Rows from block 4 of a small self-supervised image encoder, named by matrix and row number. Rows with one number belong to one neuron. Each number is 50 + 12 x the weight over its row's rms, rounded and kept within 0 to 99. All counts start at 0.
After each neuron's rows are labels from the 100 images, of 14848, where the neuron reaches its highest value: "responds to" is what is common among them. Only what is clearly more common there than usual is listed. The data: aerial photos of the United States (SatlasPretrain).
# fc1: MLP up (model.blocks.4.mlp.fc1.weight, 1152x192), inputs 0-63
# fc2: MLP down (model.blocks.4.mlp.fc2.weight, 192x1152, transposed), outputs 0-63

fc1.718:59 60 38 47 29 40 57 30 64 38 58 48 47 62 41 51 58 37 56 61 52 43 58 25 62 28 16 53 45 51 64 48 55 54 53 57 38 71 53 29 54 69 38 63 69 51 41 45 40 43 80 50 65 36 74 34 42 62 45 45 51 51 43 71
fc2.718:48 71 58 57 53 46 23 66 44 57 58 44 54 62 40 53 69 40 54 45 54 57 61 62 35 42 59 55 71 45 36 48 58 55 33 60 67 39 57 80 49 42 46 37 47 45 53 50 61 36 29 48 58 57 42 41 43 38 40 64 52 57 48 62
responds to: building

fc1.523:40 26 60 50 38 75 59 57 46 24 30 45 52 70 59 41 60 63 46 53 60 38 45 41 17 42 54 46 38 54 69 45 40 42 49 63 49 43 48 26 62 38 38 67 38 25 49 68 57 44 68 67 37 43 49 46 47 55 35 48 51 46 71 52
fc2.523:48 50 64 53 49 60 36 23 66 49 36 55 48 44 51 50 49 57 58 60 54 48 51 34 32 76 44 59 69 59 52 52 54 43 63 32 47 71 47 77 48 55 54 41 44 53 61 70 69 41 56 54 62 59 62 51 53 73 31 40 42 83 53 53
responds to: building

fc1.7:55 40 53 37 48 43 45 27 43 82 56 42 55 37 45 59 54 56 36 45 58 47 67 44 39 58 46 54 67 72 66 35 65 77 35 42 50 56 58 62 48 45 42 43 51 54 62 64 63 51 45 55 49 71 47 22 42 34 46 46 57 46 59 72
fc2.7:19 55 78 61 71 57 65 63 45 41 62 46 41 63 41 45 68 49 65 50 57 49 33 31 57 60 69 56 37 48 36 38 47 36 43 47 31 63 36 51 68 45 52 43 33 51 18 66 75 44 55 59 65 32 49 73 53 49 66 46 50 60 68 19
responds to: crop field

fc1.501:61 59 60 51 50 65 42 54 27 65 55 47 47 58 41 59 56 34 29 48 58 45 50 49 52 65 74 44 32 51 40 64 40 46 51 49 32 74 58 61 37 36 61 34 49 62 55 54 47 44 53 56 37 51 78 52 35 62 62 56 43 45 56 46
fc2.501:51 58 39 61 48 45 44 38 41 45 39 36 61 53 52 37 44 27 70 39 68 55 40 24 60 43 45 55 52 56 54 53 65 63 70 55 51 34 43 75 49 17 45 45 61 74 31 57 62 38 49 63 58 46 48 40 53 41 45 45 52 46 31 63
responds to: crop field

fc1.69:68 43 56 45 61 40 63 53 61 38 55 75 57 57 32 53 55 36 41 46 60 46 43 68 57 33 40 27 56 54 58 54 52 47 58 45 52 43 35 35 29 31 51 40 62 65 64 47 23 45 53 53 53 51 41 51 50 66 49 53 34 42 48 64
fc2.69:41 60 61 42 54 62 60 47 74 42 42 56 47 32 43 59 37 39 29 65 53 44 52 47 40 64 24 45 56 55 42 34 73 75 67 28 38 50 51 52 57 33 26 41 50 38 62 46 45 57 61 54 60 49 40 38 54 47 45 73 30 45 44 32
responds to: crop field

fc1.585:29 35 60 63 44 59 37 49 48 47 32 47 72 52 10 62 38 54 50 62 48 50 68 52 69 44 49 32 47 51 51 74 31 45 34 63 41 48 30 50 50 45 53 70 51 33 45 64 47 70 48 46 58 43 46 62 38 28 60 55 37 42 54 59
fc2.585:10 54 50 49 53 33 43 47 37 30 56 50 49 43 57 37 34 26 59 43 55 37 53 57 49 40 48 62 38 55 51 19 66 52 49 38 64 41 53 62 47 65 63 49 64 37 23 44 51 54 60 51 36 37 46 65 50 62 46 60 61 45 49 36
responds to: building

fc1.336:66 43 55 37 49 40 67 35 37 47 72 48 49 17 55 39 42 51 47 65 47 64 78 59 33 76 31 75 43 67 49 52 46 51 28 32 62 48 57 26 51 63 36 70 50 46 53 68 74 61 61 60 31 46 37 61 50 43 66 36 41 46 59 52
fc2.336:31 28 53 49 72 39 33 50 42 54 36 67 55 65 45 40 43 61 42 68 47 61 38 31 74 50 51 35 72 48 37 49 68 48 58 11 35 45 30 23 44 61 59 41 52 52 50 35 53 37 55 50 61 71 49 72 18 39 55 68 42 51 70 42
responds to: crop field

fc1.684:55 30 61 38 57 71 33 54 46 45 46 55 55 41 51 57 58 61 53 58 27 50 52 41 34 53 35 54 48 62 45 64 36 49 51 68 62 70 39 62 48 37 49 52 43 33 47 67 46 30 36 58 35 39 59 79 41 46 63 32 49 55 61 79
fc2.684:46 58 35 49 62 64 49 55 48 55 66 46 60 77 50 59 42 29 71 46 63 69 46 30 59 43 53 61 51 56 62 50 52 43 60 40 26 14 52 67 35 45 43 47 35 77 53 44 49 37 67 36 36 53 50 26 30 41 45 77 59 30 48 50
responds to: crop field

fc1.365:45 38 53 23 35 52 37 53 74 38 52 62 25 76 41 52 54 52 35 53 35 60 56 32 52 66 48 37 78 52 49 41 62 65 45 45 65 53 51 33 71 45 57 62 26 62 30 38 64 33 58 51 57 35 65 49 58 69 50 31 35 41 63 53
fc2.365:40 42 34 72 50 40 44 58 43 62 27 51 37 52 56 52 44 56 54 42 60 48 67 76 43 35 40 45 62 57 67 46 51 45 58 34 49 48 63 54 48 44 34 41 31 60 65 48 59 46 38 64 48 56 52 52 26 43 47 52 67 70 38 50
responds to: building

fc1.757:58 66 60 58 39 42 52 37 67 51 18 49 52 54 47 60 65 38 45 54 35 30 64 68 36 48 70 44 66 51 55 52 63 62 33 44 60 54 30 63 44 52 65 51 36 53 57 47 58 61 58 55 50 70 56 44 28 56 27 45 68 26 53 50
fc2.757:39 29 48 59 45 36 42 41 49 45 89 56 46 70 53 50 48 33 46 68 62 62 40 38 45 51 42 35 49 47 54 59 52 55 50 52 29 45 76 37 38 52 44 54 30 15 54 40 58 45 71 44 59 45 38 45 46 46 46 27 43 56 49 43
responds to: building

fc1.113:36 26 66 53 66 49 39 38 27 63 55 50 59 53 56 40 41 40 37 49 57 48 38 50 48 47 57 59 59 57 64 56 64 51 34 35 45 52 42 73 43 18 40 58 45 58 44 48 68 46 52 60 43 47 33 42 61 52 41 47 57 38 58 61
fc2.113:50 52 68 42 66 29 42 42 47 50 48 54 70 47 53 39 52 54 55 52 58 53 62 56 33 62 67 63 69 54 31 29 50 62 47 49 58 53 53 53 70 47 66 54 47 50 46 59 45 44 44 42 63 51 38 41 61 66 45 25 59 61 82 52
responds to: building

fc1.673:62 58 49 55 64 56 56 61 53 43 49 56 53 51 56 60 46 41 44 33 49 52 33 57 41 52 44 48 58 47 25 35 66 50 43 38 32 45 24 49 29 62 59 65 57 68 43 44 27 42 61 55 39 35 46 52 35 51 49 45 42 52 45 49
fc2.673:45 43 51 34 41 59 51 38 54 59 75 42 52 34 45 36 41 38 56 41 49 46 69 35 50 42 40 40 37 27 74 36 47 51 48 73 55 44 27 39 53 55 47 42 67 66 49 50 49 52 46 56 64 59 31 73 46 38 30 61 60 55 57 46
responds to: crop field

fc1.93:38 45 61 54 81 62 68 61 45 57 57 37 62 51 48 48 59 47 50 49 44 48 60 43 68 43 49 69 48 61 50 54 47 68 26 46 37 28 34 51 74 29 30 61 39 65 33 58 55 48 62 58 57 45 51 40 36 47 57 36 34 34 54 56
fc2.93:51 42 65 58 46 32 33 67 30 59 44 71 73 53 68 58 38 36 44 45 54 44 37 45 62 54 63 47 54 60 42 09 65 49 51 47 69 51 59 60 73 60 56 58 45 49 24 52 55 42 60 60 52 57 39 53 63 58 44 62 69 67 62 73
responds to: building

fc1.62:47 46 29 53 63 56 52 47 37 38 34 51 44 21 38 38 45 62 51 42 59 55 39 84 45 49 67 35 49 35 48 29 54 65 48 50 36 51 68 39 55 59 46 52 46 62 48 75 53 33 42 55 55 53 54 36 48 54 28 72 31 49 47 51
fc2.62:72 39 39 41 60 62 32 78 40 64 43 40 69 53 55 28 56 50 46 70 56 50 62 44 31 57 48 62 43 47 45 74 47 58 55 70 32 28 66 47 58 56 75 48 36 66 34 41 43 32 33 54 49 50 61 44 66 55 46 68 39 42 48 48
responds to: crop field

fc1.310:46 60 70 39 42 64 52 52 49 48 37 40 52 54 22 54 70 40 51 52 59 36 66 55 39 68 70 60 59 58 56 55 45 49 50 41 41 16 48 54 32 57 42 45 68 47 53 52 54 65 51 53 45 55 54 42 66 30 47 46 30 50 56 42
fc2.310:67 47 34 33 58 39 36 39 60 52 40 49 49 43 79 53 43 59 60 36 63 46 37 50 66 28 30 50 55 58 41 66 44 40 42 61 57 61 47 42 36 50 63 47 45 74 44 58 46 31 58 45 32 57 70 54 56 77 48 56 80 70 34 50
responds to: building

fc1.353:58 71 56 32 53 60 47 42 26 52 32 43 45 46 53 18 23 54 50 44 55 43 63 65 16 64 53 49 29 38 64 55 38 28 40 36 54 57 59 48 40 42 37 44 44 51 38 34 54 68 50 54 74 30 49 55 39 57 34 47 57 53 33 37
fc2.353:60 60 35 38 51 53 52 52 58 41 59 49 63 51 36 41 67 49 66 46 52 45 38 42 57 55 41 72 47 39 60 63 52 63 56 70 39 38 66 38 40 52 50 49 45 68 50 66 38 53 29 36 51 45 60 78 51 66 75 66 43 50 43 43
responds to: crop field

fc1.691:37 65 43 68 53 60 70 41 54 31 34 49 54 66 23 57 65 64 31 53 58 53 54 30 64 44 45 32 54 46 38 61 54 54 55 39 49 43 65 46 30 55 57 32 61 36 39 49 49 52 39 61 41 55 73 29 50 59 36 24 51 39 58 65
fc2.691:57 36 50 63 47 54 63 53 67 52 62 47 51 45 44 42 52 38 62 45 36 68 45 29 34 41 57 73 46 47 63 56 47 55 68 66 58 52 38 47 64 59 51 40 51 46 33 64 53 22 50 45 65 43 37 72 42 39 30 57 55 30 44 56
responds to: building

fc1.14:38 46 52 37 52 58 63 64 64 52 62 46 38 39 21 53 52 61 29 39 82 66 52 29 69 67 46 40 43 45 55 41 51 48 40 30 42 50 63 49 55 50 53 52 58 46 35 57 38 50 66 67 46 26 51 46 65 52 43 60 37 44 41 58
fc2.14:54 47 36 39 47 50 50 50 23 44 42 53 56 54 69 45 49 53 72 53 38 35 44 48 41 35 68 61 55 67 58 53 59 41 60 63 37 35 41 41 25 47 51 70 54 58 67 47 47 51 42 32 56 67 40 73 31 48 43 39 42 59 65 43
responds to: building

fc1.732:36 36 77 48 34 55 52 68 68 50 19 35 61 49 42 52 57 36 33 51 51 57 60 53 41 30 61 44 47 51 59 44 54 41 48 58 53 38 61 62 41 42 26 35 68 44 50 47 51 49 67 61 63 62 38 46 67 50 57 50 59 72 52 54
fc2.732:63 65 50 34 49 53 40 59 41 59 79 52 49 45 59 55 58 73 66 57 33 35 46 46 46 72 53 65 47 47 25 23 41 48 45 51 40 39 55 40 46 56 69 53 29 58 50 44 62 50 17 29 46 57 65 52 36 60 47 56 31 43 57 60
responds to: building

fc1.367:59 56 51 63 35 37 57 32 40 58 73 37 46 43 45 64 62 56 55 47 55 50 34 62 51 33 64 52 49 53 44 65 33 60 35 42 44 35 41 35 51 38 54 50 74 54 58 68 62 51 39 40 35 50 46 62 38 51 55 37 30 42 27 37
fc2.367:40 45 50 42 39 71 29 58 55 38 45 29 33 52 56 41 42 50 53 43 49 43 56 37 65 62 46 66 50 24 35 67 65 58 56 39 48 42 60 48 44 63 70 66 41 29 53 32 59 32 67 59 72 60 48 43 46 52 55 69 59 49 72 43
responds to: crop field

fc1.637:54 43 34 30 54 44 66 37 50 53 62 57 54 74 54 51 43 48 52 60 54 48 54 51 64 35 56 46 47 62 48 36 72 50 25 54 45 41 40 52 79 47 49 40 35 45 19 58 75 59 49 34 43 47 40 54 69 44 42 31 20 51 67 57
fc2.637:55 50 58 57 71 52 56 62 32 65 63 55 56 44 60 76 53 53 47 31 64 45 41 64 43 44 43 65 57 50 44 44 42 21 58 67 63 67 40 42 53 51 45 38 38 23 55 51 57 29 77 45 60 51 48 46 44 50 59 26 58 44 55 53
responds to: building

fc1.598:59 19 45 49 44 54 43 68 41 25 46 44 43 50 55 34 67 63 55 46 63 39 16 26 51 54 72 31 46 64 39 61 56 49 50 58 39 74 59 66 40 28 60 62 59 36 48 64 73 44 44 59 50 37 57 58 43 46 45 62 43 48 44 46
fc2.598:33 57 72 38 58 44 47 46 45 59 48 53 58 61 49 69 37 44 73 38 44 56 66 67 37 31 18 55 49 43 23 32 41 36 54 36 59 38 57 73 42 40 50 44 43 70 50 32 58 50 60 41 46 47 49 42 42 57 37 51 43 59 57 70
responds to: crop field

fc1.368:56 55 51 37 48 65 43 50 43 57 40 33 37 40 46 49 48 52 40 57 39 66 52 26 50 67 48 61 41 46 51 45 30 68 47 69 45 44 73 51 62 51 60 51 41 37 56 64 55 61 46 34 33 73 37 80 72 60 67 51 43 49 62 37
fc2.368:44 45 58 55 47 41 36 50 47 46 53 66 61 73 39 54 79 41 54 60 58 48 43 61 33 44 35 44 58 65 58 58 52 40 53 24 47 65 34 63 34 71 67 54 72 75 63 52 49 65 64 60 41 33 50 55 46 55 40 40 57 56 66 50
responds to: building

fc1.356:57 30 33 29 45 53 52 51 71 61 38 59 69 40 60 43 45 38 68 67 59 60 46 51 22 59 26 48 45 55 46 65 43 46 48 49 34 54 59 46 51 45 37 38 66 59 60 57 50 49 60 51 43 50 56 47 34 26 55 41 46 46 47 69
fc2.356:59 31 52 64 59 67 36 62 65 35 57 47 65 68 57 47 51 49 24 47 65 45 55 38 60 47 41 57 60 62 52 50 45 50 48 59 44 33 54 36 54 41 61 57 51 47 50 49 56 58 63 67 30 58 34 49 64 63 49 55 38 36 51 57
responds to: building

fc1.263:44 58 32 33 62 45 15 41 22 38 36 54 59 52 38 55 24 36 56 53 62 53 48 59 44 35 63 42 56 28 56 41 11 49 37 40 49 46 65 46 51 37 76 54 44 42 47 48 48 61 77 44 55 61 50 42 65 41 35 52 64 61 37 33
fc2.263:72 52 51 35 50 52 58 45 64 62 49 47 77 76 26 37 68 44 54 68 48 42 41 47 32 30 39 77 54 52 30 68 53 45 64 39 32 28 56 52 65 64 38 57 36 50 34 61 25 32 41 50 59 53 42 55 45 29 58 81 46 47 36 53
responds to: crop field

fc1.703:50 62 67 42 42 51 50 49 41 38 42 68 71 58 65 46 56 57 37 26 22 39 62 75 46 46 36 45 59 68 52 47 37 48 56 46 64 44 24 60 33 53 55 39 50 54 27 50 30 49 63 65 50 54 40 45 60 59 42 68 46 47 44 73
fc2.703:47 70 34 66 41 43 68 54 46 50 58 31 38 50 63 65 38 58 48 73 32 64 59 55 54 44 46 67 45 39 46 51 33 42 51 37 47 52 49 76 33 61 42 45 73 48 53 29 55 42 67 30 45 40 50 50 48 64 61 53 47 37 54 42
responds to: crop field

fc1.524:45 44 57 56 50 30 53 44 58 32 29 29 58 60 42 65 50 33 56 64 35 46 56 29 68 33 36 56 39 52 69 55 65 74 53 39 46 40 35 48 52 53 40 62 44 52 39 43 38 49 47 47 41 58 54 56 38 58 48 50 73 63 34 37
fc2.524:47 55 48 39 49 76 67 63 37 54 49 68 45 68 61 40 49 64 59 46 58 41 42 59 48 49 53 35 61 63 23 37 41 47 40 67 46 30 49 49 36 44 52 53 46 62 70 42 35 42 40 54 20 43 71 71 66 10 52 69 24 55 52 59
responds to: building

fc1.108:33 54 57 49 54 48 32 60 44 44 60 47 60 59 56 35 35 68 56 33 44 54 36 58 54 54 67 56 68 43 66 68 52 40 35 52 74 42 32 64 43 67 36 49 62 45 67 40 55 29 71 46 49 47 40 55 39 48 55 49 36 42 55 77
fc2.108:70 38 38 33 53 79 49 56 36 48 43 62 63 33 54 31 64 49 49 49 50 45 55 53 63 44 43 54 42 31 55 55 25 55 49 69 38 38 51 64 57 38 56 37 43 44 76 61 64 71 67 70 64 57 43 49 50 62 34 41 76 62 45 52
responds to: building

fc1.304:61 39 47 61 48 32 36 37 51 42 32 62 71 65 31 64 58 48 45 55 41 65 54 40 32 55 65 58 41 51 46 44 31 43 54 69 57 28 55 51 45 42 43 39 68 35 51 78 46 54 63 39 57 48 55 43 48 32 47 29 54 54 57 42
fc2.304:42 62 31 47 40 53 59 56 49 44 54 62 39 51 70 40 53 47 72 43 48 40 49 56 54 37 35 36 58 50 31 56 39 42 30 34 43 73 50 45 56 55 63 49 69 42 47 26 59 51 45 64 27 27 57 49 43 48 67 45 53 30 32 59
responds to: crop field

fc1.70:41 41 50 27 45 55 48 46 37 47 53 47 49 62 38 43 58 57 52 43 48 55 36 56 52 59 33 74 58 38 53 26 39 40 45 41 61 43 41 61 53 46 63 30 46 39 54 57 57 38 55 82 48 64 57 46 51 55 54 36 76 31 64 24
fc2.70:58 36 51 71 54 45 49 54 51 48 27 67 43 48 51 49 35 58 52 48 50 46 55 54 43 60 80 43 34 66 39 64 60 52 55 58 36 49 84 46 49 57 49 72 52 55 34 65 39 49 61 40 54 29 48 37 59 50 64 74 38 54 45 65
responds to: building

fc1.494:51 51 47 65 41 52 45 49 31 33 65 44 46 79 55 58 37 36 32 56 55 41 52 53 57 35 40 50 69 56 50 46 48 49 60 46 70 49 40 73 61 39 57 43 60 61 56 23 37 43 81 60 65 48 48 52 50 73 68 64 62 75 40 41
fc2.494:42 46 48 53 52 75 43 69 62 69 37 53 48 52 44 47 69 46 60 61 57 57 38 68 31 57 59 49 49 75 47 57 48 67 35 54 43 45 50 41 56 62 27 71 75 55 23 69 63 58 34 51 38 38 73 55 60 34 32 44 35 25 48 52
responds to: building

fc1.481:43 58 63 52 45 55 62 53 53 48 48 56 65 41 53 41 61 49 45 62 25 34 58 41 24 42 34 61 61 38 81 62 24 64 47 45 40 61 56 61 36 64 58 51 34 25 67 48 47 53 49 55 44 44 64 41 61 38 55 49 24 60 58 55
fc2.481:59 50 46 33 49 55 60 32 60 57 53 32 37 48 59 59 47 39 40 45 42 49 46 41 60 38 43 35 29 39 64 66 40 66 55 45 45 60 38 46 48 55 31 61 64 50 58 68 42 61 73 53 48 61 44 62 41 13 45 33 61 44 55 26
responds to: building

fc1.408:39 42 46 51 51 47 55 41 55 52 52 39 39 25 47 50 57 34 32 63 65 58 36 35 37 69 50 65 45 59 60 52 33 57 53 51 33 59 64 57 43 95 46 47 22 45 56 54 37 47 39 57 74 51 40 44 61 47 43 44 36 50 53 53
fc2.408:27 43 50 35 48 51 42 55 82 53 49 56 60 49 42 68 36 51 65 44 37 50 48 51 72 50 29 53 46 38 67 45 39 60 39 46 41 34 59 51 60 35 49 70 49 23 33 61 34 42 51 29 63 19 36 73 43 68 48 34 75 37 36 59
responds to: building

fc1.662:52 44 48 49 50 64 59 55 41 44 37 32 71 73 55 46 53 50 67 46 45 68 55 39 35 11 28 52 54 21 39 42 39 43 61 52 64 39 62 62 50 58 40 57 18 50 61 23 24 49 67 65 54 47 42 57 50 46 55 41 35 60 47 61
fc2.662:41 27 45 51 44 80 48 62 43 58 54 47 48 48 48 44 55 35 50 56 76 37 47 69 61 63 62 58 63 57 76 57 42 62 36 42 51 47 35 53 50 60 62 43 65 48 43 64 62 56 42 23 52 33 46 63 54 31 47 38 65 30 54 34
responds to: crop field

fc1.231:57 37 48 33 57 55 77 55 37 52 40 55 40 44 64 69 38 52 49 74 67 43 38 54 35 68 65 55 31 68 60 36 42 37 21 46 53 54 54 56 70 46 49 56 44 66 37 66 55 61 53 64 41 42 33 38 54 67 51 41 56 34 52 43
fc2.231:39 49 72 59 58 38 37 67 49 49 44 64 63 48 40 48 50 56 40 26 73 46 32 53 41 33 67 64 74 35 45 63 56 43 77 38 45 68 37 35 51 49 25 54 40 71 55 30 65 48 58 29 76 37 45 51 54 50 65 45 46 44 39 47
responds to: building

fc1.607:33 68 66 56 53 58 36 63 62 40 33 56 59 60 63 66 40 41 38 38 35 49 43 59 68 29 64 67 46 46 54 53 27 55 50 57 36 24 34 72 29 60 62 66 53 49 41 64 34 56 51 80 55 45 50 62 41 59 55 51 52 29 50 46
fc2.607:43 61 49 59 51 43 49 41 54 52 61 34 50 58 60 46 41 42 40 50 42 59 55 55 47 49 49 44 67 55 60 64 36 47 47 38 40 66 41 62 52 73 51 36 32 70 44 57 70 44 83 32 56 32 42 32 37 61 42 40 43 42 54 22
responds to: building

fc1.511:45 49 41 34 38 50 33 58 45 69 42 51 61 49 58 58 55 49 39 48 49 60 64 51 34 61 46 22 19 52 42 36 40 52 57 64 56 31 39 54 61 40 37 46 47 49 70 57 79 55 47 47 41 58 56 72 73 48 14 44 45 40 49 40
fc2.511:51 52 45 48 59 40 44 48 29 46 51 53 44 32 62 52 42 37 64 50 58 34 55 30 43 34 47 71 51 44 25 48 53 30 34 59 44 55 60 59 45 63 74 66 38 57 25 58 47 58 60 66 50 39 38 43 44 68 56 44 48 70 48 66
responds to: crop field

fc1.59:38 58 70 60 51 55 41 33 46 52 33 64 49 52 53 74 55 40 31 54 49 56 57 49 62 58 43 35 56 52 64 60 54 53 47 62 63 40 57 57 53 57 47 61 40 59 32 68 60 34 55 48 65 47 52 49 53 60 53 54 23 28 55 64
fc2.59:50 32 44 63 67 39 56 78 42 43 35 44 52 55 47 18 42 46 51 42 50 35 50 53 57 43 59 68 32 65 50 59 47 54 37 48 49 56 57 37 19 71 45 54 65 28 54 30 28 41 57 48 44 27 28 44 67 40 62 35 71 43 57 59
responds to: building

fc1.89:45 36 57 50 57 54 24 28 50 52 62 41 51 46 54 57 39 40 33 59 58 37 30 38 54 30 49 52 32 37 47 31 49 57 55 46 37 39 43 45 51 41 60 41 55 45 50 65 39 68 68 67 55 34 55 64 64 38 30 39 42 30 35 48
fc2.89:70 49 65 27 54 60 38 55 43 47 47 56 45 59 37 67 77 30 34 64 53 55 52 65 77 51 38 49 59 60 38 42 35 63 39 43 60 44 57 35 57 60 64 46 31 49 51 59 50 35 69 51 56 65 59 44 60 37 53 23 73 50 47 45
responds to: crop field

fc1.491:51 58 63 42 48 58 62 48 45 51 43 50 65 39 45 62 56 62 57 37 35 58 52 54 58 38 58 43 43 69 18 40 63 51 33 37 54 49 53 56 64 47 30 54 45 39 44 42 67 73 40 58 60 59 70 36 64 48 35 51 45 46 50 68
fc2.491:67 53 59 51 58 44 40 33 77 30 52 29 35 34 64 70 37 39 39 69 84 52 28 33 25 63 65 60 47 64 59 48 49 48 45 71 59 51 31 46 58 69 41 45 41 48 51 37 48 45 63 47 40 56 58 67 42 52 53 53 47 43 46 47
responds to: building

fc1.381:43 55 41 64 49 70 30 45 48 41 56 33 39 60 56 62 49 72 56 50 54 66 46 46 56 31 23 42 56 22 39 33 39 38 63 36 20 39 32 54 60 60 45 40 58 50 67 55 30 44 48 69 52 51 33 61 52 51 65 56 38 57 49 53
fc2.381:35 38 48 29 41 45 62 55 61 65 50 50 65 57 26 59 54 48 52 65 61 42 62 42 57 59 43 57 64 57 53 62 37 47 30 53 79 44 33 44 36 57 76 72 51 48 40 54 49 67 52 32 49 43 56 53 33 49 45 44 67 39 64 44
responds to: building

fc1.708:56 46 56 53 47 44 74 41 25 47 57 61 63 25 75 40 41 54 47 73 56 47 44 67 46 52 43 48 67 62 51 59 42 49 45 39 54 54 53 41 16 46 37 20 51 47 47 40 50 49 44 45 64 42 36 42 54 40 39 29 66 43 56 65
fc2.708:49 58 55 62 43 47 47 54 47 67 35 51 44 70 50 77 43 34 52 36 36 45 54 56 42 53 53 45 47 40 35 64 63 46 56 60 61 32 77 58 73 40 47 77 43 53 43 66 41 47 45 72 23 54 50 49 49 55 63 48 39 65 49 39
responds to: crop field

fc1.525:60 39 41 45 65 44 66 53 32 58 42 82 44 51 63 37 63 57 55 47 43 32 52 44 41 44 45 65 45 60 73 40 32 52 58 63 72 53 49 57 54 43 43 64 55 60 64 51 43 46 53 53 59 61 56 24 40 73 29 59 39 34 58 44
fc2.525:51 62 42 69 51 35 46 59 56 58 65 39 43 62 45 49 42 35 41 53 60 51 51 63 25 45 43 38 63 39 22 63 42 38 70 26 26 26 49 69 49 46 56 49 44 59 51 35 41 57 61 56 36 51 41 52 45 27 65 52 65 39 47 69
responds to: crop field

fc1.741:50 62 62 25 42 65 73 44 61 43 68 54 45 50 35 53 48 51 63 50 59 40 52 75 62 41 59 55 49 53 43 50 37 68 49 64 72 47 30 45 53 75 54 34 72 42 45 53 60 38 46 62 51 58 37 71 28 45 68 55 55 57 83 63
fc2.741:52 46 30 56 63 36 47 40 43 32 30 33 59 54 56 51 25 50 37 63 39 51 61 52 34 75 53 61 52 64 55 58 54 59 53 43 47 42 61 49 55 28 36 43 27 49 67 73 52 49 54 50 48 36 74 29 73 46 47 60 45 44 25 54
responds to: building

fc1.669:49 35 41 64 39 44 57 31 46 66 41 47 53 62 33 35 29 39 44 46 79 39 52 46 45 40 60 61 48 52 36 47 82 65 50 60 56 50 56 35 54 44 34 46 31 33 75 40 47 62 47 56 38 35 62 37 47 34 28 37 52 53 54 77
fc2.669:67 33 56 30 70 57 44 51 67 51 59 47 56 37 54 61 62 42 53 36 44 56 44 26 60 47 46 64 44 53 59 46 38 46 50 55 61 46 34 42 51 43 66 73 50 27 46 49 64 62 63 41 71 58 37 38 30 54 43 59 28 53 63 46
responds to: building