From a checkpoint of a small self-supervised image encoder: norm layernorm.
Rows from block 7 of a small self-supervised image encoder, named by matrix and row number. Rows with one number belong to one neuron. Each number is 500 + 40 x the weight over its row's rms, rounded and kept within 0 to 999. All counts start at 0. Numbers have three digits each.
After each neuron's rows are labels from the 100 images, of 14848, where the neuron reaches its highest value: "lies over" is the class under the peak. Only what is clearly more common there than usual is listed. The data: aerial photos of the United States (SatlasPretrain).
# fc1: MLP up (model.blocks.7.mlp.fc1.weight, 1152x192), inputs 96-191
# fc2: MLP down (model.blocks.7.mlp.fc2.weight, 192x1152, transposed), outputs 96-191

fc1.496:567503443468478478519513535482535523529531525528461472523527491545493548485595502596595486507439485457452534482420489559523501491545429520485524456436564526495534520555539521560480506510522569446490441522584472495504509525470505489503514514465489494471441481442462489501554500503489550511
fc2.496:459496585568513547485474478443508508462515436492515526480432511496498508516476506498478479504466455496541516554467540477396528501488512453573476444504478447476544538429467502489474509467508474562456535591461522532431490502497462474450531518510481478586563546549543472549549487495504463453
lies over: crop field

fc1.90:606527514467517457459428523496491511482430462562355509494447467500386490455529552571464519503533507518483516500468582527535575496432479447513476475518460436480479450536536499502471511494526481484527511533467523441464518486520519562537522504504384511441477489444539480490476500457533471544
fc2.90:447533516507436475555599520528510525450460482508497437538475504524467512544536470511517502476563486511476495562478494502471469419459557514505548518412507518521522428549482486495509468511512495495468485514508585593454483566488497572526453492506508518585591551525463510480515469569438539437
lies over: crop field

fc1.420:538479441572520559521538478455479466460469506448547514484498549469486513530511557511465476469590472551468528499508486547514482478538471467504435534467523483508518503476586558575567547539485473493499498462484557538523575463443458515530505464498476485567529487511509479486472540438447569514
fc2.420:498466537492496483439536401479505539505545470592440508444472521428489563504484486463462482481543510500512481515526506501427452444560522487411464452560540454522546543476523513426497484505507517550491486465503494473574486498547496495487449460529506489472459513502440447449500567520509582518
lies over: crop field

fc1.650:481490540503528460549521506530550518531419554430419464524491527499502537481498461504428509448557520456543575470422510528518579544586550563412476500538474533544547533486520475509431502506509518455491496484531472507441494501524515457407496454546483513531479499495508579515508514533428496507
fc2.650:469499506518435576494514492427510525474521442482564572546508481468488463514433492489582482560530529562510460464516536494487422549448488496586455484455463491514439502569496509475455494480510468500511542471464536519559570552430423502526486585514473418415571511458478439459516499458529507516
lies over: building

fc1.334:496533501535478527465540497474473496473447483554513472508418520455453513519539504525601478418513440505463523547441517518469477461454564548571501496474425545498430530450539500457497451526529501484509532552538533504478505536475484519548548509427506516550511440545544470509545524500463469551
fc2.334:539480483447539526550481529504516502507523489503525531489578493495509489478485489465447460596540560487496502469517496512503532520587437443494458507463516495507579449568495492551492582523456494544470450464526446509556457508506521465466477476536524517445510526454437496499451453495488536466
lies over: crop field

fc1.715:543514507438394556539451498483529464535474504434511476432524512507484491462455526542461459587493465471472472544509490473501487557455536460463405485537512472495550560508497548456596496463486489534443494484465440475504539509491538524497552491486463527540508440517518570535493496488556424507
fc2.715:449573491425513509589480518589484458496555523511547554482539501498515549560519473543529468578550404525528536555471484526525494502476504502462487553456485511441505476485529520466509440571578479505438475505503510499460499471472578494565457532458431515454536533527562456513536517514491537536
lies over: building

fc1.218:578494455470505506476417489462439453485535568466426425494496480508447554493503489544506523502538506580474458372417503508521492526491555532487464405479488503493557500551548531498475490439454503557522549460431462530468532471521462519555524526544558489492473484514501516610499590499458538435
fc2.218:472545499502488529487570533498551549450445574520497576489463518484521471425503443435574460554462483504483599509492432558456494485540477519494477534482453511519460518483432446485508557520541527533506527558512419511481464485523539471441514478461473510496545494538514478511523415486561547515
lies over: crop field

fc1.19:478443509503495496463491530412528507508454492523513516522498481565487517530463503535474464513489518519537461550530516479486467416548540455506508487450478497574422470534527508470393540456479468530520471550471570454515445536468460474471468561583572462447454569585499570551523551498521551500
fc2.19:538506537496546491541467433458428516522508537464466449557508512490500529506550509453533444504469470489471520448545519470502549472534466540523526488582477559464449527474442492512557456539536487508449518532407519496575515455534517530489520441519479559578483530485463498493497527575545455450
lies over: crop field

fc1.91:474500557557517493478481507445489504510488486484505540482468538531567501552492471531531506469456450486526493518555507491557520539540519457491532504508469575528458460536538544410502500432464485478495486593505469435472432519503473486520515464502536520482465519523424626500461528535503521554
fc2.91:461542476463477524530528449517410553501506493532487463555487528491441502458542509466493464562511510548433486503522395491462479500489507527517477553511509496547457560472473559532543563565563464524576493482526558512574535481515552485485526497500481523549489496513459446563517471484577472446
lies over: crop field

fc1.14:493510510512462451660435508509557493512508488532472578493527417499458490489491494596474496488534453456524482481489501422481579479489482548507531515517536459564497551557476492431546453467467499507413490471528483512430535503564540497492441558501531504513526502479562531573460535480534452490
fc2.14:502524578467459465491487552549522455453463517477458510485534515512465445510507478524476515498519545489487504565538551496552477513434455488511486528548548521470449577487372525416494493540498425526458483421454540506484490499477579516463471470404527498549510532484612532478492470537464582500
lies over: building

fc1.632:514480472489435495609439465511552459575549473550440524495575483499423485501502498509477439479485449449476537483463534496486468460495451519470503568535539504512551547533449527480475513448491457480509494479465499499447502443525479482471487549575482538507487530528550508549529475530549480512
fc2.632:538525518557492436492481523494489425511461464532489498497525488490522461469459466500438468507523497464419435549523509504533494521469511513486494555513394460514481583466499493458543430544536427518431462448436564514439502515528529496528395512482513538559526458507582497478429511513552523495
lies over: building